{"train_examples": 90422, "text_encoder_width": 256, "text_encoder_bias": "all", "text_encoder_moe_every": 2}
Rows from block 9 of the image encoder of a small contrastive image-text model, named by matrix and row number. Rows with one number within an expert belong to one neuron, the router's apart. Each number is 128 + 24 x the weight over its row's rms, rounded and kept within 0 to 255. All counts start at 0. Numbers have three digits each.
Before each expert's rows are labels from the 100 images, of 14848, where the router gives the expert most weight on average: "top examples" is what is common among them. Only what is clearly more common there than usual is listed. The data: photos of plants and fungi (iNaturalist). In brackets: how many of the 100.
# router: router (encoder.blocks.9.mlp.router.weight, 16x192, trained with AdamW), inputs 96-191
# up: expert up (encoder.blocks.9.mlp.up, 16x48x192), inputs 96-191
# down: expert down (encoder.blocks.9.mlp.down, 16x192x48, transposed), outputs 96-191

# expert 1
top examples: order Caryophyllales (57); family: Cactaceae (55); text has "cactus" (42)
router.1:136094097086081101146158133111167113162151162130163137151152142132169142123143089113114151146138166137140111100112113133147130105125117134148112139090145096112126138110106085118165177129124126106139162154127098138127102087147110110154095114105125152109149121086158134106129121103155143136
up.22:108111123104138197156118126067114159143160189132105136152164132145106144132103127132115101139116140140159127116137121141121107098077162119152161155100143161106147084122101106156120100116144130124125134101115150147150156149175122084154094088138139107122115136138136096130143141130132147131
down.22:126135124144141147117127126150136133147100153114136133117077154169150119112057118184140112084185134146152147157128128135128109142097115109133117137127172128179144132135116125132112118144106138144136116105139100166149120174169123210138134122174126133157113131169180136111130105120149114109
up.23:122103130177121180118112130142157074139124098131110119137141151139082099140147125138160173130122133140173128076074106140151147077130097091129126153109141140146129105122112143145121120102140107142145136153124097168142093115145171146139102104106115118138169155124123126112126141172107172126
down.23:136142091110109124152142153107164119130124123135152144158116150073128103125076154136089140137130127148130110186125111149121155120154151118138152114154111120095134113171142154124149158119155132118082164118159125140115156084177139118146155071150098097139149131110123101174144104105115129168
up.24:134150160144079103112110123133177139140168123123117084138095120108142123143154137119117125153097113130152114163125153158145153114153110144120116152140159142168093097122149071170111155125081100082125137122170072109138120104129138152156143123164126128112120114146122121129150129098087173115
down.24:071154159113095167147107127149124140125149135115141124131178098129118104074143150101135138155092137149111129113113085116152094148107134099144141101182185162147130162142125135141122130107091144132125144197108128193181092104119114115123143140134134109146132090122162149161121160127143131107
up.25:102120113116145126112146152076138111106159138160122117096111122123113112096118108140126119146117162136129136161158128148137105116141101129082137123142129035135124083153133107156096059101126126161129146147120124151127087107133128085138164097148126112136127101120133147105139118116132131089
down.25:119145147085107112132093110149135151092154073111166139097131128139089154171100083111139167125134118142129132138147137133147144121118134110138102157162133139078130126158189125115133119097102129134162140138104189154115097111127121109165109113176128133088100148161133065155113145119105179199
up.26:138136099103129177109177123108111138156147130117121093110121131133116097118104090116126158115137136106126126158096122145120155193128106124142134146105130115142126129139170130083095130144086090146136116114085121134138130132127136137140114111144129102152098128117031098103119143112107179091
down.26:114083150118108122109102143131142106141120124142106137119154126174123109154143128113167089114170142128147143134132114110098131128081135098126143157071087115127134119107153084114084138128149092184091144115137142145120112146136129123145129135100189135143174070125157130130153154120149091158
up.27:116124100110162123132126133096125132129136163097117129142123114115134100096143142130122138104125133072156115112123127147177115144121150160127143149109142158142145110039171158117077140160128100166090120137117164118159139083099106095179114090156134119145140133120124138141152134099130096162
down.27:160105092176196152125127168105153150098148180136105103080083136119162103100122131122141137155104117107170143104102145120148102130178157121115136096151105108184112131143107094142145127127148158101158148107116147115096146171124111093159105117123108125114131174092140104153135154126114131109
up.28:122158126154177107133152132094144130123189126127119099138111130116127180142121124147130121141135135097117125075107155072107120122149132125107135152130095099116132130061112094175100121126096161101140109123144136083119152132151106118139148129100112119120163106138096145143141152099158142147
down.28:123114122178138104096128154148077103141089099115126134163192132101127185132147158119131126110112090120110147137130170108122088125160146105124093123105101154110129114117144158123165110110141149114114154103129106083169117143082090137127161112109138080157155123164136119152155107122146109103
up.29:116140100118104150094125123128049117169129100144125080134135105129120151121064172170147138135139087135146127182127141106141148122113159151129146097133137146129118134159157096136114117080109111122126141142117133159123134101159093155117122143135154106171152114115179106094091131113180112128
down.29:130097101117149110093128112118094137102128133107072105112125113139101115102110169127111159122114127092113130183135101142116140121109165123125114114110127128145118096110166095108160105125148140165170150114072136082139129073134116131173123147144122109121124103111130136119086053148116140131
up.30:131159131135107088153123121147140131150134072149140137127116114159092131163142129094134163113133174084075104107149103130174142122102081134111109075114127128104140116159154102133134122086118131139142125116173130108130142129129126127148136161077128140107149152109169157152132112128162156113
down.30:125114120109106134122109133106136129185135114135144125122143164057131095120160132135119150076123167122122124124137139131086132090118150113115124146125077165180093065168122149131136186125122122132112104145141129102111090129121185113130121188150132108138130118145143155128106096122071120150
up.31:150122132127130103135121117135122110151143154095118127155109147135164094160157126102139132085106193141137138083158144103134156096103099116136151171119129152110126163120163127155163133164135151140114138121120103085157169107102139114152098111109113125148111161102174088136106137152102111165
down.31:156127159128105091166139122115125142117141130151109101111143133094144118117137126152126113203104165133154145122151162139123054114137105166117128150201148102109117125148153099131154152134124126124102132143068145116120141102125129112122119138136175103141132120107119111125070113121135112153
up.32:098143122112128119082122169181162138142094133153113132108099110123123126136102160154123124138147128078140101135135100181107145142122146132129157115136113144140101138138133113106153139151135107125093136139152123112112118144124118128112164176135095115104150125114096130124142135089113117132
down.32:093115150149156093136134151132136119134127130140127127148092127154175126108103129076125094104132114106159089118136105119142126128128149157124102150151155152104108101090095118117147096144102134142126125145150147148120121152099130097160128080141101103103139126100170149082102128154099113108
up.33:116144134140105123121159134101104141120143180138104122121107123168100139132150129115123114147137091131154117126147116113113166080138123111132113099104137173110109126053142085146164123094102134138110108154076136113129139060133138136131121144143129140136109103077120107138095147114157167121
down.33:152137113177094096113128100130051143171149158138146099159139131155163121096103119142131148160133091130133133098125142106094103153147147137093156114119133161118146115090136112114121152112110172184133147101086095103107116131103174098152161118166091119147122127114135147155136133096166098124
up.34:125112099130122107060164136122167140147126130136150086105160099150152140143128117121118088139149101127122150140117132130103113135142127104143119169103114134166112134174110187108135160107166115108119147137121134116145104093146145205125159114095107114140124146138109118107130118159132174137
down.34:104151153152111122120137129092111110149157116107102102110112113140124124119119121190147137108099129134111132107110173136153093124149076170167137147140101149090165122113145127155097146112152118143130103147120124116184088109131106139114153131128168215117110109133077091135115126089105090137
up.35:114131154108084133138112148129078154118167125123147103160130096144126129138132140132089151114124142139124122140138112117146142107113170124105174095152109148128123158224146130112133084129141134128084145125146097158169131118157145096144073119127094137136126136100144129118131114129091157142
down.35:124130143085093135147119104121118125128114102072114168130128102118113142118135104175159137110166101144125133109129128103098131151117153101106114102164169125096103119172147159108093131138112138131130149163118126132125088117147139153157077126146167105110080115130121108134145149162129116105
up.36:128138115136100077116099108129140130114128101147130148105126093138200123166165167159128122119136102127130110140119104097137124100097094140136124101097143165094151157139117118166122114062140119127134153095124055105110134121158136133099148137139127165132132106104112132127171103136154148108
down.36:154100145077122131131142083147100150103189095118102134132140123108159131135116094095095095114119085161089135124117122130109125116129118107112078121107088121124118136102128123117154134132165102128116131127164135135130082114138120117111107123137108142100170136110121158133161130110174123154
up.37:147134131104108180112136131160110151100147119142116168157158141089085121173095138123111138116140109120145109145164127175134134124121129150121120133122129126154109148162140154151167129143146161150103117136223120149151143090102150119117084121147146146120101140109174126141128105112124144141
down.37:119140074113112120150110154162118159092132161135145125108122130123100158130165114130139150142088131134158166140126140118153139068081159116118137141099131108125097124147150118090094152157172127151127090160150150142119166147119140166154076102148098095128110184153161120098121111118123161130
up.38:144084084121111196172109128136134122102144162135132119152145110152123156105120126109117170145156144146134127096096109096101119091135171157118103138124131127129120088118137133125150121146134150106124145123113103113114141127115084122108064158101176114110108112121123150117109124047154156175
down.38:122138146133134137191194125139093124107084124111124112125124161133138100112085157121087113127133100133087139130146108103113121181138136152126161102144120155155145141131135139096117078133095137131116156162083109176138119134091140087153118154117158129154126128116135158161124117174155168119
up.39:120087105091150138111135119143120186144137140126135094131115146081125107173149178136123118132116143139131103172141114149141096132136105123115146141177144144129142125098117124124210114136143117127118143123127167138105118136099103078130136109136085108119121098122102117115181103128113117111
down.39:094118167128128162107137134125128118133095118136134125170130124111138088130079042136140141165109104124067138111116093132102137107143161165166135148125087147129154169128113153138114125180097134138101130118158137140150127139121112129089112155125115178144161124103129113111142128120144115116
up.40:109061155089141135135112115073154152162131085155155145122137124104148125083148120127153139125154124104137141110111143124125136137116080107118136133151140110144167097116114148069157090103168113156135125144112132121113114113124131119175106128148141147109152118121128115150120130138138148138
down.40:083103150096114101088114135142134137124104143092117131116104129135127159113126116178169167137118154135155141125148115148092124164148125139171143128096122141124149130116154138105162143141138089147166131118125098155174190146122128118108125112101121122123110100115165117127105133138104175135
up.41:117144125129189155117184183126149120144151126157118129115139128152160142108117084098087170150131100086125113119116101135139135131134137104132137096161111155166110157191143126129115118115119132090120121113145121160165124170146071133117150125125135142121124133095113152136094125146127177140
down.41:106147141125159140157143111120109124111074104131109117146136138124134096121126104153134115132142096076150141085081105134117121170105116113126124121134118115171154105121040147150101147126124088103176141118166115143098161108159100140085125134128097136132142153077163175142105160102136088114
up.42:140112096070148097115094167096103155138115149111105107117080120170153123148124136148129157109102114151116119066176113124106126170137131134108140117146134132155121122143133080161147128150085143143128117119164109139135146180124143135108115128105111163132154129123187172123162147195176182180
down.42:095114106106114129136098142115165093159117125098101138112150076117123113138138118115154118115121142143109109138118159151160137072070138104129112153132120164105131115082143120106115140127161142105139038160139115119127158113067148115128089078085134110078152093139149123069121133122150159178
up.43:180148159113117120106097162152115111138105145132147145126145138142116132104118176131144152121147130084132113123109134140135133150141106109120136104104117121098111129116125172159122066115108185141149132122210129106144095154155126142088164153118129135131125129110126118116113137151129047111
down.43:093119096118108102086092116149115136126140148101090129125105081133087132122182121165129152110118140090180155143144146129143092150137114125130102130084135096121100138105146121154127139120144139132103109150133136106157122171187114154100166136104142102146131109195108121085134132094134147137

# expert 0
top examples: order Fabales (25); family: Fabaceae (25)
router.0:116096091157157132171134086072157184106097165121127136121107113128140147107136095131146152097095142112161132134089129152180108172107138138115137153098115097151090121112109171150167153103133162129129133130141135158131103141137154124108122118111101126120096125145121125105170118167122093123
up.22:134104114142186130134109158134131132124117108151156114126108100160115098168118108084116165120150087159121124148122085107149131129115128152118115153124111168094124146165146147141102119124107109108143125142099133132114179138100133150152176068109145128119112123108195177127134146184111137130
down.22:157105115120102147104120096165147100179145138159135099134081141149143136127133149085090125150117103080151131135133117118119174144098142114104112140141167100134101093121119144167160161139136135144145151163115159113135146152150150146178137106085094154117086162094125133155116118088101128068
up.23:123108115127111128154145105161134164107117116078121098118084131140118133088131148142119083081130129107113125147119134125127129094116122106168116134142111124133114139138112132091116162109142127148139136137092134151150134122134121116084103149144108129108115113112085125143115154172130129144
down.23:090125129106092175112141143100117110112154167066138152132096110149168126098103141159178117127141129109114150135129090128094107123114118133098104133105179159119137180098102116102073106100111108175152127102142139172157140137088131140156126143147121127106133160159125107138133086110118164137
up.24:174138108116138145122119152189135183106126177098138132138143132143107108099117207146170121108136142130111143140130180136086137153132114142128131131129123128123112173105109189095138161154118127127172159122149099092139121095127135134118111138132100110097122147101092107124125118152095117141
down.24:171131140163102130130196125124143125107147158126122120145115162124107112156132062106135078101145140167105124077107114167144113145129173095119119147116118103142129128156129132100136128121109141129108153129180163127108093099158102097122140114080129121099114150093145113171070110132119122116
up.25:122180106104106143138102084098140161097109148115120136127124137094154131119142150153156113080124108180158124109163154105147132141131123144157144156145139161132141083125146183136117171096169137154109133079139156112126134117133090141143117137164125113105156121113159103142080110221167153157
down.25:116145132157131147120120122158131159125124076143165067083128124148146092137133115125123140147144162132166143138107142153094167145135110094094109151089129136086143165151162117138132098143118129105122100121123163150112129136134125137179120102126106118167140137147147089129122126115164175140
up.26:119082094139166156097143118073140148102119093128109138103124152065139126132119115116121105151128170153143139144125123132137101150134133124133134167130115120108136086133106151109148147127148123113150136115107123186136123120116123100122160132133118175116167099151128160168151143124117129119
down.26:112133185097106114097107149147138104120157124126108181109101159156110117118104174128119117112121133128148107130092126145114123150091106131128132166097112162100145122095152073159095102140122143138170141145123100177130166140155142141119113142124138105142078155106096187054138176114116142123
up.27:149118144135150155094161146141172097126122114159131136136118135143117156048142122118144105144088159133156110142157148160165111139100104107123167143105128098123105099124129141125153120093179136133125130136131159105113129150152130178112135174111079088122171101111164104098092143151117116090
down.27:126106136186137121160089179105114099099099101146095180068168126112141099115113114137140133097151139141102134147131136125126162109130129117131054094161107126130101134168140138099119104130097111123116091117134107090137129124120121168163087139137137111079166157176119114090141165107135162149
up.28:152122113137176140123123113097139129145123128122128150113147138135062132129148137127168124108093145122151117119120119114141122145172146112122149109094108090130097105097127105090149031124086106164092141122167119140126133115153108106142103098126142151122146134138130142112126127143148140102
down.28:105132176149111133158127165128114116104133178094174092077126128143116103142117119184129146193130136129131151109103146092122100086155118088153108133136132140148103150134090120131111154111098116099123086125144111121126135146160129111125114116171164135138113147115137123063166153145153126164
up.29:146146123096105163097164104125125156132110161133110134140074146153102119111133128134084128101151150141127140163159079104125115176098138132129136114129125093127156141144154129151097105130105129109115138118152079089137120151157109106114121102120114147112082172120071120105197150172155076091
down.29:107079104105127143165113144145130141126122117130121126133136131084089105106159163114099175128144129127136149159120145133104138108114167157168150141160137103099123133102116136155102113154179167140140122159115120104119148085084118153109153157130160155140104145114122149106126126107144121118
up.30:172125106124165111145067117119098124111100111123101116131077108141135128125182145139155095112140133139097159159109138122118131122136101134113148162129128098110145087149121170149160108147089086144110099139126126136134130127145161094144134058120130154134101142139139184100143098125139123066
down.30:121115139110112139093178162144095123096112128094126114118129074109100154123116127147129096099133179150088158084150118155119107120139128103162163125163163149116101100118132132137128123172137108124158152134129132189165114096145155133137138151100166099116148123133128154160133120104112125136
up.31:097133106143117141174169127093116138121141151129148141139135117119074109071150129132148143105155104122110141077086116119123128116151102106130163126142111169182112099116137136142137199118141130115147131082142135135148138095118120102124120145122125147114121129124063116137129138068102146145
down.31:134159137118118108114108053129154122149149116161165121163085101109160170133113107128102155146102137138092154155094120130125131196089138104111091130177109134152111099165139130149107155150126097138113107103169092135163142171115086122101113106109128176118107121138150123063152164147137089120
up.32:121138139131113116140125125085119147109113127120148128125129117121111143153128115096156135128115134141154123205137122144088127144117131147111174124078117122101100140159106135161131105124153161111124134115138117093132130121088164058122153136142121134153117108124125110111050107102106103104
down.32:098086170123149087112119162150112076129107105125150096120147107145121089136115168148112107138158133079146118139170140157096096119157104120163096173153132139139139078167177126140124157150118159137116129117158122102111122165100100131167120127139104136138148131124137141086159120140131119127
up.33:117157128131114093091103143105124132151111112128137118110090125179106124160120177129140100161153134119125134169107150111139153128090116114160161091146124095138103127116097093088119133122135111117174163160147135123107166115108165146122159143110104090102146138120078101130102104188137176091
down.33:152137082162080092115131174095109139172150162120107130145131143184056116113147122076108092074168138092155093108124093107104131132123132149109088142100102128140150134100113111145113135111095171114123112114147135122143117137136112175127193106124142118115106136164128141145117143104104107101
up.34:108150133130123092100124135131121162104072136148107127122117118091131098137140116129136072128119129121165145095175111118137103154144130106118108124135111174067132113144146137167114125115156116156127144143140126102162131112137137118105105162135111105135114135109175136135070127147125104129
down.34:100116121139109125124132140153140139139146115116094134160142092117154123163179161134149100101160113111104126155163144124135157120123124098143089097117107167084168091140158142142119104124124164145080135094127126112147152132125143139120142154127102154152137113112127136100177170130120130177
up.35:119085124113116130131137140167159126152146130149132099173181134118104132153116084148155125128156116115117126176158116165164109065130132108119132170135114089124165109135117153130142144138123123141120134109151144111141136111153163103128177116111164124099148101120096141139171133077079104137
down.35:128087119153129147115090134104126152114142102118116164109107122140135112148139090115141142146118166103098096079113131074135131138133147141107089094100128138104136082145130100153121142151117122125118113110148120141146061132177108139159146136153099131112112134188135128119144152133108138121
up.36:119105127142138133120120106140167113107154133123123145138152144083128137077111093142110110166103146095151139150141149131129131124141146156123120156093151140115149103159130131131072153142096110111146154137107068138155098160111132118113082141140136102131071124130102144139178139143176122137
down.36:137102107133119130098109157125182083108145127149131143107091152138110130124090053166141075147104130130096117160077156143122129133092128105123122144150126123146090132076145097134120110116120109103142129104126142120126098159130104107151113170152118121133097161142139118102126127092123150119
up.37:117089111126115094121123128185094075116136104144110137113119148147145138133138131165100170106117112126104112163140147095131106125117124121108159137077125111154140111109116111143147089118136124149118125111123116127135101156133108133085117154121126125163132134154116132111116129111125117101
down.37:111096083101155131117128137122147134152151088162128117149111151160183081110110122126149147102156090110147098126120119114133188174143142143119106104104147141121112155121136173134126113116124122132182129142143162151110163131128116145109111134153122157150093134152134125093164137104162142126
up.38:133115152124135162100139111074159124149116135131119124131111107089100117131116170153102133140120112155179147169132135150159138090105143119107107125145117139125134082122136121180153175123149169115123122105131116163107146107133108112154127158120118098111137100108100113134176129134148146165
down.38:079153131131102085111134084180112107147157102088113119075092135145144211139128159117108116116132120125149166117122144147163127145148145108159116147122137152094124115111183127120135142123171123105118154125112132081142100164129128102158112154156149119091094132106110086144101087104083132106
up.39:105134162131145165139136100077118130084109120120138111155137118130052124141126167148116099104135119145176163118098122123135137170109107142115118145122109159079112144126133117150142125129154125112143137119124123129119125155132132102108133098122115125122116113121109096132137134117095189137
down.39:157118101124121086117103120135136096162178134094111142117099134198099158146122107121162112118121130134123135089124139111133159125118164187133123137094184145134094129104166090117192114116140152105132104123074152135145099140142134118160139124117156171126123115142134130155158106107111143133
up.40:130141130117107167123088186097169126121122137141113150097061128118109127136133155165150173118148120135184122131116159144134165163141119118139097145100153153174143124182140106178131140151148141117116130113091129138138151120121109104152120168134175147100087097119143134145153144146130144155
down.40:166165102101142118121141145129134141135111179080126108133164108132140145129098114113093137145102123117160163155157179124143133091121108096157131152144116106119123128097084118097097157144131118112124092148167110106145106120093166108145136185098153127132104089109121147158147104164142119142
up.41:134116137187134110145112104115099093144142149132163136115121143127117152123147120093159184088121127110094122132141080131144145092118090133117126147101109102122112126104138122137153103144073173104116113121164143092131143135141131145121172137114114126144140112103114096105084112175120095108
down.41:137159129124139161116149145156111133122117098132104125102169145151137113154103119166158139143154124147130138081126128121140137129127120131153114110119126130120162144107110110146133131121095073134108139163158168119145103127184115114124121153153106134149146132132151141174125131132163117131
up.42:136135157137130111122072085139147109126139098127143127123102123128102114132120130164121078097162133130139139199178144165176158086154146126095143122127153146171147151198188139130126189126119127125119135110117127164126132102140098122116136135108130136118136139122131140124166133162114101125
down.42:136085125122102161138127154077139159131129096140125147100097159140128094152111145154117105099109165089145111116106125141165121161133135151136139157115116080146175117133119063127149142129139110105117178109146142100108159104123153138149153150148156138151097198091148145123117117112162114107
up.43:147100134119106116181116115115169074113110112151139122138163142172138154121133104108134122112118081142122136072151117123188112122118077139103150154155134168106130128124092132128113111099168153159167132150121122161141136139135113165119128119152119123130145146140152099146097113098135110099
down.43:114119138168110108152143143136115118146106134109108137155084109118086115142144117108112113140116078130115135159161147155167147103112150125120127123134128101159099094146145114106120169124087141127069134135116129092139131111125070111157151116127134128109141117102122138181111131148094130099

# expert 2
top examples: phylum Basidiomycota (30); class Agaricomycetes (30); order Polyporales (26)
router.2:150157110119157117099145148134112116109106123116111162130136120105151128172116097145135156105147140103142107099099096119105145101173149117123098096150100146110124162080125150163122110133146136111101128134136165166134159152160088124098155148121091118148176160147138176146134083085131099112
up.22:133126109150155100167110127194117103115130119109142104154089149143184158108111124134151099142148150094141134169147131142104109153095141136074117119134127121085100118113187105147102087092138165141130141119139135102103163168151136135109118139098121111099142146119157096138137135166183118140
down.22:126125119150136170145136132115091186087124131108132086148124146140121131132134089120132093139097152133125134113108135129160115078120095127140108126154133162092115135113098103155152106107141107142091132132137144160142098090104129112105088124132101095135115111139188114107115152151156122103
up.23:148129153144148166109144158078088158141153122132152130106120142105131158132130132105094119106145179141127141154081074143162175109101162128145110149139110160147097153111106131118128143125123132104135123125112084066107157140091125075131128086109102147111102108140112096089161156141130144147
down.23:100149114148111095146110096133139096128097177083120142124143116165136114108105085136107128159093133142121100098133152135126122096172127095129093150082115128138110153152152138166174089153116131124105126165079125124163130113090091154113058121159156149104115128123107101160094106169120117129
up.24:134163137113135111093176120104118128136113120123128118139069160101135106089149135143108117113125147104125143095113150101081140132143097120113108142145114068110145166159160105127082139113089156112105130159120159198128131148076098138126125144121134163126132111127142130112149162134096143163
down.24:103142120088136157101135155112136168165076152141149151141116136078109130114117110075160102119128112084132128119117083165162133121112149139100136089147155170143115160104128112116122140138152177145096131130132097100113136123095128129085136138135147123124116130101092156073108156127134107111
up.25:104122168109090131178175141136177105141123110128137156144142117082069114113131144173132149126132116158152125131144124128123101171111112134149112110136131131127120131127102149115124084128144142147101137119121162139116114106147122132071185160152106158149106110101125130134136160109112103121
down.25:112115084103145151143129114125193118114140119131122130139104108144071110139151146133108194070147156147092122103118106111133127145096114151149105099110104127141145162118157103153062124102134151122148157098141118143104167133119181167133107139132130153148096124105151114115105158122155127124
up.26:136164103103119088100121121136134091119113129125143146125122116121142142084122135162103171131157141112108096114144137107143140101091096119109127125139139140140149134151173114146124065097135134117077089139137094164157105125111128092113131095165086149138153144084178182144186149135142168134
down.26:121124130114113146100125123155113098138162133141106185147091155120092109083140084149142149158119096097122155106101094125134113103125177185100149151157138128167115123152131161075111132127124149128105125142129154126144137108125090155059142149141113121124112103113129170082134129123126129131
up.27:105128086137113125076187107159145135126151145095124122124128140183170108194111080126105112134170129136145136148166135160091102120136114132124123161152144127166143129133154115142170115144127150145165155129137128132115163108112121151165127123167106147105103127144152140108153140107124136122
down.27:145108106132123136136092106108121135114138175128124128123140128096153117179164139167167108115151127111125101133103140089118094082108111143130098116118088121136135118099080083101074152095145141132136098170129161108118172092125122145100130122133146108142156105169138139135131103092151168139
up.28:127123133125136116110133131097125109141130111153114131139121101099077171083148116113140157159133118127128131156138149130095129099156147141119142132157103130096125116083112108114068123101058140139149116111078148122096162134138170099106137116093175136131150116102101144128157110123094156137
down.28:113104174131127165124132152142098128140115096103109127134124115139116145110127131154137128144150143098179133126110107152164164207131160178121155129134116123173184102190141122146122154160153103156139135105121121122124124189122113106139155117109128111136142121095164159129111117089099135109
up.29:151120159107124112088178138149159084122121122099103128147133155084144099150121094125163108106133126158132107149082126112147137113169114109137143143106139118120123129137125146128157068128069120113111119123092150085148116126147117154176109109178120092125152110113122112120192115115104091111
down.29:153106154128176164153149124100158158137171112158138149099101124148135133142105132127136157156131128112064078116115142128125148159162147083146126133148171121102127158145110104161148113109138136136161127121141122114099119139132122089145095092125097140139111187134127114118125160136157112150
up.30:123124113151125143204077147101133087142146113092158107124143140138176119109145104091119107091115147132114119104101114097098123138122133120146143138110120135116143094121150150152117107187108101100167138121147174137125177089158184119081154118133146101130162180151141189132099110141128120150
down.30:109124157131117114102147079159136119149173094135079103089108146104099163113146104116129135126127154144114108114091159074134115089124153151142124124132140147099080115101113089109163080134074127116140128104131139095151111135156106145161100110133146120113147144147136126127128155125140110155
up.31:132151110142131144117190105093083122096121116122123147114112151135108150137134098129144104163102124109153125144116177125123120110125097130127127141094109116140095149129124137160155118134120108125153108123116160161114117103139133133114137166142104155116120117118125187121107116108152069106
down.31:130133126152151155117114164121108123157090099117133156173146145105171136135110122116116149117135135129138162134190135153133155133121120113081103156110121107153080165123133118195134117130130085090120125160106142143129125150094133098160144129125168143089118137120153120140140097152147090147
up.32:138140162194141131132119137114137115154130156115113113090128122101078122140119105190122128161072140132156151124184109125152102135134146127116142066126115132124124107139141148157158175123153109122132103127157139177100114176146139148142112118109139130151069128118147120093109128143132124117
down.32:103113119126080112157135114128130185142133106124129127147084146133105114108116173147137112107103144167139092147092157107144148126169107139119130113077098115104120114166114100144134070117135114117151123131138126178135105166139116131128114113142115117148164125144122165127139143154114091100
up.33:121157128122113112100096117039126128134154140115126133144117129083123146130119078152106124143148146107152113115150139147115125125120126145098086152144139147116169145115115152136130148109101120106111127105155130159116124141152116182136096125081094154135144139162112159129133121114161122130
down.33:128136098137120117179153102125076085144111138148097097161112128119161115141127152095128154108133094106128158129106132091133134124128115126098125077163182111188127137202082125128133115089167097097133096113167120088138102169125152166128129161112099113142146128142108161129106141149138099091
up.34:109139096160075114094093119172131152106177146093107110102141100113168131144142182141113098133115139158112113122085150107062124121088143139139115145143171134143122132147096100157137134156148131102137120106161139093118182116124160116093132153117128140123196150119135114114163103160117123086
down.34:156087123129152108139103119095163101126155139112130124108130099112133118144143145130121139089140118132110156137148121116114124096152116093105108123083077111109108134150140159125124147124202114128124137073167132134156165149142142122140139138089124104116135065133112133159141111144111102124
up.35:145145107085159126111137161108099096121112124160150100162124139124159114174133154114156112115109141140161126121132082118129130201105163118104123138121141131098163121141151140138133128140131114118095131150182140115129131159125142095109117140152112127094119088134166121136199136198158160116
down.35:129150106136155160151142188140133096131129136128115118099134142107153131160085120130124127122109116132131127094130112148131115106146116093148124146141087137096125177100087218122131126129157130131103134143120112167101113073045131149110154145131154118135123157112101121119126102089115120120
up.36:131106107105129156137135155158160090128134121157149111119144154122149166084117132125122163131168125115107148090093100150143105148137146095133150121124126137127133153131146152157099099142137131119133128163096129130156167079148149112110088143116137134125085128136095165134125146069129174121
down.36:126087126106101141150123129132124197168146200116107127102125074112131125117105097118162124140130166139134165176146117153138101081105113127178139114135157158135152133142138152104137152112148128102089159171100140144134145113089082134155097139140145131153145109141129095114155112096147151163
up.37:115182102078122130160158105086200161102096139094115123132117119137116159103132142124140101112151121092159133098120130157144116174131116105109119144145125170149137139102092143155124135078174117133120133106119208156137171176119124156124152143124129102110098141137115125144085114098155102137
down.37:122106131163113110113126130114150126150154093140127191174135093132170141113160158155111161147206085127144079145143125108133149143118143115111090118115112142135146153131121090115109091118097089118131105148123125117098124128172094131154114143146143129112131170155149125109120129175130128119
up.38:173142122134099092129074101113119109131128096127107094126143148142174136111155127130079096089144166129117145159149143114155132104106139115125114124118114108165146132120166101156129154128130112164107122140095217096145131113101136126131170155135137118138130131129157121111149147142173181146
down.38:140136113132141112089171150111148151160108149174078123129120142128094115106123143084136121139112103160104143112153118098120125100151107143129151095114091122146118095069125164149141103137114139077090119117142113083104136127138120132100119123099146162114113104079118169136160073153088108153
up.39:132130126122137110093083162123112156140072136122147118084100125128076146160089121143132149103140124113087153113079136142111123126136170122133127142144115115121132153160135166108148155145121169115142126130172111121109177114118134118092142122103128133155102119133120161155121135102110117155
down.39:108145123103114130146103129168138125128092134142163109099131130132117158155139127180152147108135120102169140164144112114136184145134162137132136169119173151110105125121161160151135103128070116144144128133119170150127096117117104143152132100096120132137162148166150135156107130148142129144
up.40:114137133129123083097095122099133145105105125125108110120124140146111168135150197135139140099118151113143113126149163134133093160118111098149100148118090097154132134049132089117182136133156153159117134110165102145111130147113155119132151093138130122148119099104134132135131138153113128135
down.40:128150117124145071102146117150119155120154122122104095171118121099148146161140097161133145142129070139130117121165152167126096090157160154140135125105133159096138107121131115063102129124139169104166117162117091089153116069120101129076092152097087143109108120129097126111119124149144132126
up.41:131166146112182141060095132124127143144135153118122188118140128139126123150138126103139147108122144111164114133115158103130115131159148117108088182137099197102135097095114115172128095123147090126099117117134128137137116152162075127112085140134137131154135162121130134162145139135121092160
down.41:154129151151180159117137153116131096107098109140144130145096162157141143113152131064085157135106089121146111139132093085115163179154122156113115099130108103150107149130110095107190129131116129143126159144120147123158143146127118109108187152196078136152117125145146167142117169153143156132
up.42:130137145079119140140118131119120131159147137145135118114101131133130136163117139142110099111123165096153138156138127120146132145101122100169114158114123147132160087077154113163161097153160177121095132124139104066139131151124135097096077174150120107125129111135133142138134078128153157150
down.42:135126148139153097123087124149178136187150133135128147155077136149145155120128129066101113107155157130113108167109091130076174147110142105109152101104160139068128116133133124148130150089116135141108106147108153129111144132154110146142134130152105150160121116156120136123205130118115173125
up.43:123078101166128133153114129112145120137105130132114137131109140089114121104127100102114119146094179151171114122121149151089124114130145101084150130130109154128119111130149171089139139127123129095133125140125121170118103112149113092154110135148164125100125095123135160175167141170143086146
down.43:125167146139163108126165123095128182161111133144120117113107122115145120074069122115137143105145135098135140136151151167103125083109136115113165089125111119140145139140103165091149098142147174174114171115146130105114168157066133112108083123143114157079110114100118096153120101113125100120